From a checkpoint of a small sound classifier: activation silu.
Rows from block 7 of a small sound classifier, named by matrix and row number. Rows with one number belong to one channel. Each number is 128 + 32 x the weight over its row's rms, rounded and kept within 0 to 255. All counts start at 0. Numbers have three digits each.
After each channel's rows are labels from the 100 clips, of 14976, where the channel reaches its highest value: "top examples" is what is common among them. Only what is clearly more common there than usual is listed. The data: short read English sentences (LibriTTS-R). In brackets: how many of the 100.
# convs0: first width-5 conv (model.blocks.7.convs.0.weight, 112x112x5, each kernel summed), inputs 56-111
# convs1: second width-5 conv (model.blocks.7.convs.1.weight, 112x112x5, transposed, each kernel summed), outputs 56-111

convs0.96:125119158175107070112131096101127105136132094130142131135137167090181176156099124112146155120120077059121089192167147119052098109095108114079108117156160124056161131074
convs1.96:133122105106097079082088073128100117093164155061172092099083122144103123089158172075114094081098146126092073149108092159069101132071088075121075121154101110102098119112
top examples: voice: male (100)

convs0.27:118134079115136134130108167116143105124119107069142118067062067112088066087132155140097104128154145139121135043149065119126138106122149134138127104109137055117036106133
convs1.27:058158093091135135119145138106138095139137128110144144104113118150109126088135104132120103136130105120144137081142120099157094094144135135103136086066150079102056127089
top examples: voice: female (100)

convs0.68:134159058157135147135132156141166123095127108119155072075071072126098105081130152170121103131101180141094127074123078111139159164145147099217150095161088088127075126175
convs1.68:045105102144106115142134148085121057134072069124118101099098126171154123090147100163119104100107180052141159110117124111153120075122116128129157069123097114098121113062
top examples: voice: female (93)

convs0.91:101143162164104080089131126094136104124125095164145118125145166090171200165082131114165163095100074079109085211146139117057125129085117106122098109170139120059158149110
convs1.91:125133098103078083090086075128080116073163150067179111093094152164092142095167161086139089097099165130093077158090092155079089137089095094134089114151097104110096150113
top examples: voice: male (100)

convs0.67:112120074115133119129115157133141113123116116070140122063070078114087051069121141127078100123131137141125123029125047125110130090108125127133125111107121076104050106124
convs1.67:072152103094125146116156141096123097142151151110141120113108113179131120076114091139110105121118112149156152066134123117155120104144128125095128100061150079126045131079
top examples: voice: female (100)

convs0.101:111146074107149158115107162111156080129129087073157109068084074114090089110138168150134078121152158155125164062136086106147161106108164114153128109093116048137064109151
convs1.101:030150102095123118127130132108139066142114102109129138094119141157112120109113129136140095127108111113126138106134125096142091072127126112076145053094131073093086117088
top examples: voice: female (100)

convs0.60:125153070138131133133123150129144111118125117094146110067057045115080073087130166153092119128142148132101123044140057118124147124132155126146129096126121068118017120170
convs1.60:030151110115122133123158152117141087136122129115130106099106119158147121092123080151115098120127133106151152080138134113164119082126136135097144093076139084124061137087
top examples: voice: female (99)

convs0.33:109126063100125125124126155134135121125114125068134118073079079121089052073120144127084087123113131151121126019118055127119121092097121131139130116112120077102057113121
convs1.33:082142107078126137114160133098129103144144158112146129109110110185131113082108102135113104114116105142142149069136133121143117104143117131084125101064151086122050126077
top examples: voice: female (100)

convs0.49:149152139189147133149100156087159081138140095140134114092089061103109126112120171131127139126180125105084130110162103096118163124158158123108121086139135077119067105205
convs1.49:023165083142123148137149130207133077090115068135122127137117167128195136122156103141156120131159127129158116163136139076153123108111130190127155113116127110130109141132
top examples: voice: female (100)

convs0.61:106128167092107108068145172089138093113113144165119130100161142113130163173094142079177151080073091096123077192148147169072114128098116136172087087139145126087145125092
convs1.61:128140095121060114091134091157075106069131164098147141108154198167115112147183155128192099120094169181116135123082108152116079171127106143171106084134116078148075170111
top examples: voice: male (100)

convs0.77:072101101149105107099144128144107140090094174165071069094108084092079117105121144089092158086150143091084096103077092166099157126139181105122089105158078146105102144130
convs1.77:108081134128114135116156156089136164127128148129133095142132116144111124131140075159109104093128171113161150118113157122166156105157187156081110145103139141175105150142
top examples: voice: male (99)

convs0.94:076227135117144140148115164136148131129149112174139089107108120141110184086144077188129150147087171183150175131104095081127182170139113090213135145130081116122132195137
convs1.94:094137128111101112127081126101086069107099072115130111106043132144125181062150142122134113088105176050097127167081125133128089107077102098176135109149085135102133138072
top examples: voice: male (86)

convs0.111:110118178173096079075150124105109114105123174173128145111137136108162167143094165105152181076089081112099072191136134187052128165118141120134075110160147130059132143127
convs1.111:127146115126100128096113093158097140088154168113145110115126166149047166128177142116170098107116187153114118132086130175162090158123155127145108141130104117169082229139
top examples: voice: male (100)

convs0.53:187136108147110114121161129181167137130135116147220086171168159157194133194127128180148133109117140081122139143166197145101168193124109185162148116172128157084151099174
convs1.53:097083079099071124086128107123063115096102110088136136067082130202112115071129128094133091090077136077123101126090070109119132099114094135133097120109081097097090110085
top examples: voice: male (99)

convs0.47:161112125159117066112145115136158108132135090129192087143173174120188138204092133143148131110119082051118109163174186132049146145100118143112136115155150137048160090133
convs1.47:120096092100074082070121099132078126099144152066156128081093114182094116079139139073110083084083133110099072127095065140083115112093088085106068118126076107105080114117
top examples: voice: male (100)

convs0.12:050162158175118075094115107104117106111115108143126157123134152087146201125105107131157152112100093130105124168113126095058164144095117076134077135151103121061154163092
convs1.12:108146117092102115107075101103086108094164142096154114111076122141092193077163140089124109088104174127095109154092118162126117120083115077150112135141101121114106167105
top examples: voice: male (98)

convs0.7:139172068109166176147112173101193103127155105098171103083055074130098129077139153177111083156161178177124150101156082108162152151129152123209146103125099061153073139179
convs1.7:045132106097134130153121148098121063141090044120119147097098150147124141097137103142160117129143137037131142118134113087135101081119100127114147051122111097043131109060
top examples: voice: female (100)

convs0.95:075176174180108089091114126079117111110122060169124155133124155104173218133106139132157175115089084116116109201123121080066134127083123114111077124158110118066151183134
convs1.95:112145104117098088099092081120099116076169134082174113095067152154097174090164181076136094106105169125092078166090108151089098128079098093134110118162110107109110154107
top examples: voice: male (99)

convs0.3:127125063101144154140116161113155094125137118068151114074068074124103078087128160150103084137149153150128144043146079117146131112110140146156141107110135059139060096147
convs1.3:050146107087142133140140134126135084143124094113133161104105132152147124100120115121142113143133102087124127103148128093137092083125106153077144066107132091077085120081
top examples: voice: female (100)

convs0.84:062168180146112115086101150073135101106124067180118126113129148099147222140108128116174180108081102120130109217122118081081122133081119098152083108157110107089143188112
convs1.84:119169095106093091089069085118097105082161142090170115092092192168099170104168171091153090102102169133095090171089105151096087137095094110150105101161112092115105159103
top examples: voice: male (98)

convs0.73:127127062125154155143097146118162103123122108050151117078060080109096072070140154151091088139175164136139154042148074110152134114118147141144143115094110056147063117145
convs1.73:010143086101149139146125131085144076152133094107138150096096122148117117088141106149131095152150121110144147097146108076153108075130118141102147058099131078089091103080
top examples: voice: female (100)

convs0.13:095136174155105086092127130079120102118121106157119139121139158086163187156084138101162165103090067091111084208149132125063107119087118099107091112155146125068154151082
convs1.13:135154103110094088091075077126091109076170150074183100102100153145088144104175171079138091097102166141093080160094100159082089146079100091134087112156106103116100154110
top examples: voice: male (100)

convs0.102:156127104096133160151141141080140146114166149122124095080134118113107131131104102116145102179127117160121119121176092123154119077152144133110158087144195073135124115104
convs1.102:141115152086144125153104102127128126129120075126111170133130173132165127145127119092189146157167094081095121144149149096099119102149092155063118108128139134061153096069
top examples: voice: female (99)

convs0.81:156150118128084115113149115148135153106120103172179017148168159131164154176119088153158148077111154056114133151134172129107155187126099157174142124183107144101151128168
convs1.81:109082039099076114071102118101086126088131115083162124087089139212115120075142124111124087088050167097129101143080062122125122118148094139135092107128088090121097128111
top examples: voice: male (100)

convs0.103:062165178167105095092113143082120108102123069180119136136124153097169226136104141124164176109086088122121110215121124088069134124080120111122079127148113121078145183124
convs1.103:119156102113102080095082095119103109079171142089178111101083161154092179097161166085137091100106168128089090171098106156084094135092096090137107116175108102109105164113
top examples: voice: male (99)

convs0.45:070168188169116106094102118073126113104126067171118141123128153097160227131113135120168182115091103121133106212123124076076120126085128104118083119156118118082149188128
convs1.45:119162105109098089093077075120103110083168143085177108102083170152093168095166182084141091097105167126088089181094113155086101137086095091143108114172115101109111147108
top examples: voice: male (100)

convs0.30:131159091120138146126100163100165078125128092074149104070079065106081098119133175155135099128169145142109156081165101100143150120131173120138129088119139035133055102167
convs1.30:021155098106121119128134134141125085130102097123131149098116144146145126114126115118151099123126100101120116111136127088140099071129121139088126065093134086090088116090
top examples: voice: female (100)

convs0.59:124135074120137138131105152117149109117119112063146116065059063110089064078129155143093097132152144142125141034142068111127132108119144126144131103107130052119044111145
convs1.59:037148092089143138124139135097132086152140133103146140103102123165130117084132093142121099131130115121140141091143121095153115091146123133098140076079141074105062119078
top examples: voice: female (100)

convs0.25:120120182142105087107126116073122103126131120147118134112143154076159181148098125097153165122105080074126076199164129138060089108102109116092106110144175119074151138055
convs1.25:143141105106097091084072069126097111088161172074177094101106142138101119108182176077137095091109159147089088154104105168076095147073099091134073107156119103115099130113
top examples: voice: male (100)

convs0.16:126150095117136159130096168094165080119140093073155110069078076105089097111129169159130092128168147142115154082165096112147149123123173133150130088116140043143067086164
convs1.16:036157099085130117137139137133136087128108079124126157102129145140113128111129121120153095132137102097128119116139132091131101074127119145081132055093138089076085115094
top examples: voice: female (100)

convs0.21:119122064116149154141104158116158098127127111049148121078063080119103069075135152144095082137159161146137150041138078113149130111111140141155142115099117065143072108137
convs1.21:031145094106144133142130131095140078146137097106136156099103123152131118097134118141131099147142121107135143101139111086143105085131114146095153056100133081081089107073
top examples: voice: female (100)

convs0.100:123167118102143182127084166055155076125138084121154103103101113095081157123127152158174097137170149169131163149160094091171145106129180105140134116102106066164106172145
convs1.100:056143099066138115159118153104150064135070053148122143109132173110071149101141123131174103133143130081114114154153116091127113066109134113099138076095148106066144105093
top examples: voice: female (100)

convs0.8:164070142185105107110188134194101146104129215157117178123119100163159105112108187099090147111117100129126098135138113196091119128148150154113101124147151151106119129123
convs1.8:125129165183123165123136130174129173121124138130110125137134128097126157143142138134147122125135157118154152094115157153181123130127190152135137197105119167186087197144
top examples: voice: male (99)

convs0.22:128137084114132138134109155112143105115117101065143114067067069105079068090126159147101098128154141133111144043151065115132132107124149130142133102115135046121043107143
convs1.22:054150099100133131125147142119136092143131124116139137097108124158130113093132107137127099134137107131135140081147121099146107088136124146088137077072151074104063119081
top examples: voice: female (100)

convs0.72:111126184139104092077139136083116109114123149166114139105153143097145173155090144090161176082086072106107069200145135167059115128101127104126082105150159129080144142081
convs1.72:140152103113096106088090092132089124080170176091169104111134178150069141128179161098168091108100173165103108148082110172119074172113118105137086125149109099142087200123
top examples: voice: male (100)

convs0.88:132144150150094093101132107136154131111122084182184051124156168119163181175108092154170158085102121072104118188142157110073141172107115112163132095194125129079167139155
convs1.88:120106076098057078071091103106080122081140138077160108078093144200094133088147143098128092076077166114094090143086077140099108130134103106142085110134087100111099137109
top examples: voice: male (100)

convs0.86:134156112120157193139074132075152113129127092118136111129102113074081150103145142155148116143201161157141168127148069098191116126130172112139135139121106080180117192137
convs1.86:072130089068163125163103130092166081143091040125129160113112154109077122109139135139155088148151119088124113145156112067124128056131138118103144085117128102059161080125
top examples: voice: female (100)

convs0.35:032186178155115113106092148088115114101109066194105134129117137095139222111129105135155179118075122150132137190089112071089147139103115089167070120144083118091140205113
convs1.35:110159108105104100100063105099110105085158128104154092102076148149103190092155153101134103090107175124087114176092116153123103134096110089163117119164116104114116162104
top examples: voice: male (98)

convs0.1:064167173161093105089121154105116111095113067198116100139132158096161227139111130122172175101092110102136117217119121085082128137086107113149089118166107118087158191126
convs1.1:116142091111090073087078095117095105069160138084167112096082166174109161099149154091144090099087163121086087169090092147091086134112101107145101107163110096112107151112
top examples: voice: male (99)

convs0.46:061157188130120138091092166067136105108111076180101123096141148097124201141115127099182173104078121117141105210113115093109106121080108095167090097140120108128149178074
convs1.46:129176092108093095095066083116096091082148141095158115089110203155115144114170161109177097105097163141099094173095107147095077155105098122172103090157115076116111148102
top examples: voice: male (99)