{
  "train_examples": 26041,
  "n_mels": 80,
  "win_length": 512,
  "targets": ["voice"],
  "channel_attention": "se",
  "depths": [5, 5, 5],
  "kernel_size": 5,
  "stem": "single",
  "widths": [96, 112, 144],
  "label_smoothing": 0.2,
  "loss": "cross_entropy",
  "beta1": 0.85,
  "eps": 1e-10,
  "epochs": 58.7,
  "warmup_steps": 4780
}
Rows from block 7 of a small sound classifier, named by matrix and row number. Rows with one number belong to one channel. Each number is 200 + 30 x the weight over its row's rms, rounded and kept within 0 to 999. All counts start at 0.
After each channel's rows are labels from the 100 clips, of 14976, where the channel reaches its highest value: "responds to" is what is common among them. Only what is clearly more common there than usual is listed. The data: short read English sentences (LibriTTS-R). In brackets: how many of the 100, against the usual share in percent.
# convs0: first width-5 conv (model.blocks.7.convs.0.weight, 112x112x5, each kernel summed), inputs 0-55
# convs1: second width-5 conv (model.blocks.7.convs.1.weight, 112x112x5, transposed, each kernel summed), outputs 0-55

convs0.15,228,157,176,177,180,196,216,209,239,179,168,129,210,200,155,181,187,188,233,210,180,200,197,135,209,178,191,160,209,181,160,158,224,163,160,134,197,207,145,221,162,198,191,200,173,206,188,227,226,209,196,152,192,227,203,164
convs1.15,158,228,154,189,182,200,193,193,155,172,235,193,177,230,194,165,234,187,154,176,174,140,176,176,166,186,161,217,157,182,150,162,199,169,211,188,160,221,186,218,190,178,185,212,166,181,175,203,187,200,170,218,202,167,155,169
responds to: voice: male (100 vs 45.9)

convs0.47,233,150,166,168,172,213,214,207,237,191,207,146,206,181,166,172,195,206,236,216,207,207,183,176,225,174,193,198,218,177,168,187,219,167,166,139,234,215,143,213,141,180,193,193,178,232,186,218,225,218,204,144,194,224,188,166
convs1.47,151,216,143,206,181,205,198,190,168,175,234,186,174,218,172,175,220,200,147,160,174,139,187,194,163,210,152,215,142,206,159,170,194,167,201,186,175,215,188,203,200,189,197,202,170,178,187,208,201,203,162,211,206,164,151,185
responds to: voice: male (100 vs 45.9)

convs0.56,214,210,229,193,202,219,235,234,223,168,220,192,220,237,202,126,216,231,230,177,202,238,217,223,247,195,179,212,215,191,186,209,223,186,135,154,157,183,171,209,184,172,191,183,202,198,225,218,227,181,188,145,203,214,235,213
convs1.56,163,224,172,211,196,195,163,196,159,187,246,198,191,235,154,191,242,184,188,166,164,163,181,223,207,142,157,265,162,215,184,189,248,168,196,180,182,182,213,215,201,209,199,261,185,141,152,199,166,187,162,207,175,186,204,161
responds to: voice: male (98 vs 45.9)

convs0.72,232,155,176,182,196,182,208,206,237,168,168,126,201,219,179,170,196,189,235,202,178,223,204,146,191,210,156,143,217,202,144,150,200,151,175,148,173,221,161,236,181,208,186,198,157,174,209,226,195,183,165,166,210,210,226,185
convs1.72,176,206,178,194,228,200,186,201,167,177,239,205,165,227,214,160,210,181,172,185,220,173,166,158,178,155,170,224,163,155,173,178,207,199,243,181,152,265,196,230,177,173,198,215,170,195,193,189,168,190,178,280,225,163,165,164
responds to: voice: male (100 vs 45.9)

convs0.83,214,189,167,189,225,203,187,236,158,205,195,189,194,226,223,187,245,195,162,190,201,196,203,226,182,256,201,229,223,164,174,232,172,177,201,173,217,278,207,224,219,210,174,181,179,182,298,178,185,181,151,173,182,179,185,272
convs1.83,199,142,195,247,283,279,233,316,219,215,173,184,158,211,148,150,169,235,210,206,238,186,208,210,200,225,191,182,157,205,220,204,174,196,169,156,223,248,223,202,199,211,276,173,182,206,226,255,216,175,210,209,183,154,172,219
responds to: voice: male (99 vs 45.9)

convs0.57,230,154,198,174,159,217,204,206,238,200,248,161,218,207,181,163,189,218,244,195,246,235,202,204,257,189,175,204,245,206,177,193,223,165,187,171,244,217,168,216,137,156,198,206,200,238,195,203,223,191,198,142,192,223,201,177
convs1.57,137,218,156,225,175,201,183,199,199,192,234,187,161,223,172,195,202,199,158,150,172,142,205,209,183,205,145,222,147,216,167,173,196,167,207,178,170,207,196,198,208,213,206,217,167,163,205,194,202,193,152,226,206,164,164,191
responds to: voice: male (100 vs 45.9)

convs0.109,239,158,184,174,188,187,214,205,252,173,180,118,194,217,172,160,202,198,240,198,193,231,207,157,208,210,168,144,222,207,149,153,210,151,164,143,194,225,152,226,154,190,184,201,173,186,204,222,206,188,176,148,209,216,212,193
convs1.109,147,214,161,209,213,200,187,213,181,193,239,193,166,247,201,186,207,192,164,175,210,161,186,171,182,172,156,236,129,182,162,183,201,176,226,172,126,246,192,210,198,193,205,213,153,183,207,189,185,208,168,262,217,166,159,177
responds to: voice: male (100 vs 45.9)

convs0.84,213,147,219,202,189,188,207,199,236,166,199,160,217,233,172,196,187,180,250,192,184,255,217,185,201,178,152,160,221,185,183,164,225,161,189,177,154,154,196,235,193,192,177,191,172,174,185,204,195,190,187,163,204,216,258,170
convs1.84,168,243,164,178,180,183,173,179,166,178,248,197,172,231,223,186,230,177,169,174,170,176,167,198,174,152,164,221,191,175,166,160,229,165,232,197,173,207,191,235,180,180,187,247,159,168,169,175,172,195,175,242,197,176,180,145
responds to: voice: male (98 vs 45.9)

convs0.0,211,167,213,198,184,185,213,202,240,158,175,139,218,230,161,200,180,179,249,192,170,231,213,157,206,179,163,150,210,187,168,153,221,158,177,163,161,169,179,229,202,199,178,200,167,176,184,214,208,204,185,158,196,223,251,162
convs1.0,170,245,178,174,183,183,179,183,159,170,234,199,176,234,217,174,237,173,171,175,173,170,166,185,181,148,163,226,180,171,156,161,221,162,221,197,153,217,192,237,169,172,181,244,156,176,164,183,174,197,174,232,199,176,176,152
responds to: voice: male (99 vs 45.9)

convs0.81,207,150,232,169,149,234,195,215,224,203,258,192,220,209,193,148,193,221,239,210,252,246,198,227,269,195,203,214,249,160,194,209,219,189,192,193,216,215,184,215,135,148,211,173,223,237,207,196,213,187,192,158,173,218,201,185
convs1.81,145,204,151,238,184,204,175,200,204,195,226,181,175,209,154,186,187,202,160,136,176,140,208,255,181,201,147,209,163,235,194,164,186,187,204,180,192,198,206,198,213,223,218,218,185,163,198,188,209,176,149,223,179,171,170,197
responds to: voice: male (100 vs 45.9)

convs0.41,226,143,184,175,167,204,209,206,241,181,192,136,216,203,145,173,174,192,237,211,194,207,198,161,220,168,194,170,219,175,162,162,229,168,166,144,206,204,141,228,151,186,191,191,184,212,183,215,226,209,196,146,187,229,203,158
convs1.41,150,230,153,195,175,196,192,187,160,177,238,190,173,225,192,176,228,188,156,164,174,140,180,194,165,188,153,220,158,187,157,165,199,164,210,195,172,210,188,213,194,184,189,218,156,179,180,197,191,197,165,224,199,167,156,169
responds to: voice: male (100 vs 45.9)

convs0.20,209,137,196,184,187,177,212,190,232,174,188,153,212,233,165,206,170,192,239,193,175,234,224,164,186,174,153,136,211,193,181,137,213,167,197,179,156,155,195,230,174,186,180,193,176,168,177,209,196,190,182,168,192,215,247,155
convs1.20,162,241,167,173,177,186,171,175,168,186,249,201,169,232,241,196,227,173,169,182,182,176,174,181,169,160,168,209,191,166,171,147,217,169,254,204,175,214,193,230,184,172,183,225,150,180,177,176,168,197,174,252,196,173,176,151
responds to: voice: male (99 vs 45.9)

convs0.29,157,131,195,191,202,202,220,184,171,190,214,219,218,212,190,210,199,203,220,193,182,257,209,169,183,170,159,148,232,219,214,145,205,165,219,207,139,143,199,218,195,158,185,214,175,189,165,180,170,166,197,186,222,202,233,165
convs1.29,195,233,170,184,185,154,145,125,208,173,224,192,169,197,237,196,197,170,176,196,207,200,171,181,163,170,199,159,232,168,189,139,212,200,254,204,219,169,200,210,180,179,194,227,218,161,187,132,152,167,142,249,181,194,207,148
responds to: voice: male (95 vs 45.9)

convs0.99,222,179,224,198,185,194,209,206,240,159,175,140,226,227,163,194,171,185,239,197,178,226,213,157,214,173,165,160,211,203,165,154,227,155,178,164,161,170,171,231,197,194,182,219,160,183,189,215,215,205,188,151,194,220,243,161
convs1.99,165,247,179,177,180,187,182,185,152,170,233,198,170,233,205,175,252,173,171,173,165,161,175,180,185,160,170,232,176,178,164,166,236,171,221,195,156,201,191,229,167,183,176,253,165,174,162,184,178,198,167,233,196,174,176,144
responds to: voice: male (100 vs 45.9)

convs0.60,194,188,166,191,205,201,187,172,185,202,198,203,158,211,184,187,201,200,121,210,181,184,217,212,152,222,195,220,169,213,199,207,146,191,201,205,191,186,198,188,174,184,187,173,209,214,181,141,209,207,202,192,193,97,135,220
convs1.60,205,205,190,216,195,193,175,222,207,210,191,121,131,181,205,183,193,215,165,200,183,168,224,243,194,237,193,222,170,281,224,220,198,172,150,70,203,166,177,174,177,189,211,183,205,181,190,178,200,197,199,218,208,129,147,201
responds to: voice: female (99 vs 54.1)

convs0.6,187,179,157,192,202,201,197,153,175,201,187,212,166,191,196,203,194,207,126,213,177,157,224,204,145,198,206,196,153,230,210,176,155,202,198,212,194,171,210,178,173,197,192,176,219,204,172,156,210,209,221,207,192,121,132,192
convs1.6,189,219,183,181,190,158,151,165,196,211,206,113,146,182,222,208,206,192,163,206,171,169,217,177,187,217,206,216,172,246,218,219,191,207,174,92,225,140,146,165,173,198,174,197,218,184,192,144,182,201,203,215,233,143,151,188
responds to: voice: female (100 vs 54.1)

convs0.38,199,201,204,224,203,207,187,148,222,201,177,203,162,247,151,177,174,187,199,207,178,240,208,212,140,220,189,162,168,206,208,168,168,176,186,226,163,143,186,168,206,166,173,169,193,189,155,168,180,213,224,208,221,153,217,216
convs1.38,179,214,202,182,164,124,139,180,197,202,222,151,203,198,212,172,224,173,183,211,134,200,199,250,211,217,230,244,204,213,219,218,245,180,156,156,229,187,192,198,182,167,163,217,199,212,140,145,203,242,180,185,175,202,195,189
responds to: voice: female (100 vs 54.1)

convs0.50,207,157,218,199,183,191,216,197,237,160,191,163,217,230,165,194,191,176,250,189,179,258,210,185,205,187,154,154,219,171,185,166,219,158,187,172,145,160,192,231,199,206,180,183,157,171,192,207,197,197,188,167,204,217,273,178
convs1.50,175,242,165,183,186,186,175,181,171,167,240,193,174,228,218,180,231,174,170,171,179,173,156,197,176,146,166,220,186,163,159,159,224,169,225,201,159,218,189,244,177,179,186,240,164,169,167,183,173,195,168,237,194,179,183,146
responds to: voice: male (99 vs 45.9)

convs0.17,228,160,205,184,161,225,199,212,243,184,235,158,217,224,172,147,193,211,246,201,228,238,203,207,250,195,187,206,238,193,161,198,224,172,166,157,224,213,139,226,152,176,194,189,200,230,197,212,231,202,190,137,192,225,210,186
convs1.17,152,219,152,219,190,204,190,196,186,173,234,182,171,235,169,174,223,198,160,148,176,139,193,221,182,193,135,225,151,209,171,170,206,152,204,180,174,208,195,207,198,210,210,234,159,165,189,199,204,203,155,224,192,169,165,184
responds to: voice: male (100 vs 45.9)

convs0.35,193,185,231,217,207,209,224,208,217,169,205,208,224,245,199,208,187,190,233,184,180,256,222,213,210,192,162,183,205,185,194,185,214,173,204,191,124,152,197,223,226,193,186,185,171,186,188,200,200,192,193,162,196,213,273,179
convs1.35,178,256,186,187,186,183,180,172,157,154,233,197,175,225,202,164,247,158,181,178,167,177,159,214,184,128,176,227,195,172,187,169,258,161,234,208,161,186,193,249,162,185,192,271,183,152,158,184,168,187,174,222,173,186,203,142
responds to: voice: male (98 vs 45.9)

convs0.96,212,161,186,183,174,191,215,206,239,173,161,137,216,216,141,191,182,171,235,213,165,200,202,143,200,171,193,151,203,155,166,154,227,180,168,142,180,195,160,229,176,215,180,186,173,196,188,224,225,215,189,157,184,232,222,157
convs1.96,165,231,162,178,180,195,188,187,148,165,234,196,184,222,204,159,242,180,161,182,170,148,162,182,164,173,163,207,171,169,153,153,202,168,208,200,172,222,184,229,182,160,180,211,166,182,165,197,181,195,178,214,191,176,168,165
responds to: voice: male (100 vs 45.9)

convs0.52,203,146,171,192,198,188,216,135,206,190,194,188,147,203,205,230,199,174,173,228,170,203,227,187,165,228,198,159,138,250,208,134,159,202,209,237,205,165,224,181,158,216,200,176,219,179,164,149,209,216,225,215,216,141,170,199
convs1.52,188,196,173,145,163,153,138,192,236,189,212,164,171,188,220,251,184,166,186,196,172,191,195,143,190,215,203,186,191,228,176,212,191,194,161,145,207,177,126,182,162,204,130,179,188,214,205,152,184,204,212,163,264,168,151,208
responds to: voice: female (94 vs 54.1)

convs0.95,214,191,232,212,189,195,208,217,245,157,165,152,226,235,164,207,181,173,236,189,177,230,218,174,209,180,166,153,206,178,179,162,229,180,180,159,170,159,189,234,214,204,177,206,175,195,200,216,221,218,194,153,183,220,259,175
convs1.95,170,256,183,172,182,192,180,188,162,173,235,195,172,239,197,168,259,173,174,171,159,163,164,184,181,162,169,223,179,172,164,160,242,151,212,200,165,199,190,237,165,182,187,256,151,176,173,193,179,206,174,226,185,178,183,169
responds to: voice: male (99 vs 45.9)

convs0.53,218,173,201,179,164,224,208,211,231,210,235,178,220,193,193,187,196,214,234,212,251,224,205,218,258,184,208,226,233,192,203,213,222,201,205,186,264,220,193,212,140,158,215,197,219,277,210,204,241,228,217,157,179,221,192,184
convs1.53,161,194,128,219,162,208,188,208,211,177,207,172,174,211,147,195,202,195,148,137,158,134,206,214,157,228,164,178,139,223,193,149,184,172,196,182,193,196,189,192,211,203,210,199,176,172,221,210,211,181,167,202,186,168,160,212
responds to: voice: male (99 vs 45.9)

convs0.62,156,115,173,172,199,185,234,182,187,182,210,190,212,209,181,191,186,184,226,198,191,247,236,164,189,162,159,139,228,242,196,132,202,185,233,212,162,148,210,220,175,163,205,199,193,197,174,172,174,151,172,186,190,200,217,165
convs1.62,213,227,172,179,170,171,148,149,230,164,215,196,161,199,231,191,196,159,166,189,217,185,168,177,168,196,190,161,230,183,182,149,194,201,254,200,199,179,191,225,173,179,191,226,199,167,181,128,150,161,147,271,178,186,188,161
responds to: voice: male (78 vs 45.9)

convs0.40,201,153,225,196,155,234,201,208,229,188,245,192,233,232,186,165,194,205,252,209,247,263,209,244,256,200,200,213,245,179,214,205,223,198,213,213,207,195,191,222,159,154,209,174,224,231,196,188,213,175,201,161,176,225,234,185
convs1.40,160,221,155,211,173,195,169,189,201,169,236,185,170,218,163,163,218,189,158,134,158,153,195,247,184,183,143,213,180,218,192,158,205,148,205,187,187,189,200,211,183,211,223,233,162,153,190,184,206,193,155,231,168,172,183,171
responds to: voice: male (100 vs 45.9)

convs0.77,224,219,197,178,249,206,175,235,176,212,211,207,177,224,192,120,203,194,177,169,189,195,212,235,177,266,167,228,190,187,178,246,163,163,153,186,144,260,183,210,199,168,157,188,189,180,237,214,189,173,186,163,163,179,200,242
convs1.77,210,168,212,262,291,246,213,301,202,230,200,207,172,213,181,170,168,252,225,189,206,182,228,271,242,208,189,233,166,238,245,211,190,213,185,143,203,249,260,175,239,216,274,220,218,186,213,227,198,179,218,194,169,182,186,201
responds to: voice: male (99 vs 45.9)

convs0.80,212,190,137,136,260,214,200,201,190,211,162,194,194,212,239,176,234,151,176,222,140,164,224,209,144,241,202,214,178,197,175,227,192,211,145,163,198,247,182,214,160,246,164,177,200,200,243,246,211,210,216,158,171,206,183,201
convs1.80,222,178,171,230,237,249,204,258,209,208,170,174,219,164,163,214,163,141,204,189,195,152,189,236,185,208,177,212,141,217,225,203,214,254,182,139,180,233,194,209,216,226,203,196,226,243,188,266,183,191,272,166,135,199,180,187
responds to: voice: female (98 vs 54.1)

convs0.48,221,163,205,184,174,217,204,216,238,181,219,140,223,219,170,152,175,206,241,205,211,222,210,193,240,181,186,192,231,194,157,191,237,171,174,150,211,211,133,230,152,176,192,194,193,217,189,212,229,197,182,135,178,227,209,166
convs1.48,161,237,163,205,188,199,188,189,180,171,230,195,175,233,176,169,225,184,164,140,179,139,194,211,185,180,144,239,157,204,166,172,208,159,211,186,157,205,198,214,189,195,201,245,150,164,177,193,189,193,163,234,191,171,166,167
responds to: voice: male (100 vs 45.9)

convs0.16,213,177,145,196,194,196,190,148,205,197,168,209,143,208,183,211,181,222,157,217,179,185,230,193,141,201,201,173,153,246,210,148,151,199,207,227,177,159,215,171,167,200,196,191,219,204,151,164,216,219,224,212,225,124,151,190
convs1.16,187,212,189,159,175,140,144,167,210,210,223,142,162,167,228,206,202,191,182,205,172,191,200,173,206,211,208,228,184,236,191,241,205,207,143,106,209,149,135,171,154,208,155,197,204,220,190,141,185,241,203,191,259,161,160,191
responds to: voice: female (100 vs 54.1)

convs0.68,169,168,196,195,216,211,220,176,173,218,224,216,163,243,202,184,206,169,172,202,222,214,233,261,191,235,192,239,177,203,196,238,152,185,206,237,171,193,187,160,182,126,198,157,207,211,180,141,189,174,194,181,188,150,170,227
convs1.68,189,187,190,196,183,161,149,224,220,182,174,169,165,218,183,178,185,190,173,172,123,183,220,292,195,218,202,202,201,245,246,163,187,176,178,140,216,194,208,205,159,176,189,207,204,175,178,159,198,161,188,194,156,176,166,193
responds to: voice: female (93 vs 54.1)

convs0.1,215,174,235,209,177,200,209,205,236,162,215,164,229,241,173,183,184,176,255,195,199,263,216,189,232,188,172,189,222,197,188,183,231,166,180,180,155,166,187,226,200,200,177,201,180,176,197,203,205,190,187,155,195,224,265,168
convs1.1,167,241,163,189,186,188,174,186,179,169,235,195,169,229,202,182,239,169,169,156,165,167,171,206,181,153,150,231,181,181,157,164,228,157,214,193,158,203,190,235,178,191,187,266,152,164,161,184,183,194,158,224,190,179,182,154
responds to: voice: male (99 vs 45.9)

convs0.85,195,129,178,198,222,194,215,139,199,201,162,196,172,224,224,266,220,146,204,226,145,227,210,177,169,219,204,115,151,188,210,109,181,211,201,257,185,172,231,170,206,243,192,159,219,163,188,180,191,226,224,235,217,187,231,179
convs1.85,186,197,170,154,179,155,146,189,221,182,179,168,211,188,195,243,194,141,191,198,153,210,187,147,159,197,229,179,193,178,174,190,197,220,169,149,223,177,104,185,176,202,112,189,207,213,178,182,190,204,217,151,227,218,197,194
responds to: voice: female (100 vs 54.1)

convs0.78,199,185,174,195,210,211,194,150,194,208,184,215,152,214,192,199,193,201,158,212,192,191,221,221,144,203,191,180,158,224,215,161,158,184,198,226,183,151,202,159,179,183,197,194,207,201,158,162,198,224,231,211,207,126,165,199
convs1.78,176,206,199,180,179,132,141,163,195,211,209,107,173,196,204,202,208,169,170,206,150,187,212,207,192,212,221,225,205,238,213,219,222,196,167,115,223,157,158,176,174,186,153,210,210,208,160,140,192,211,199,202,201,169,165,186
responds to: voice: female (100 vs 54.1)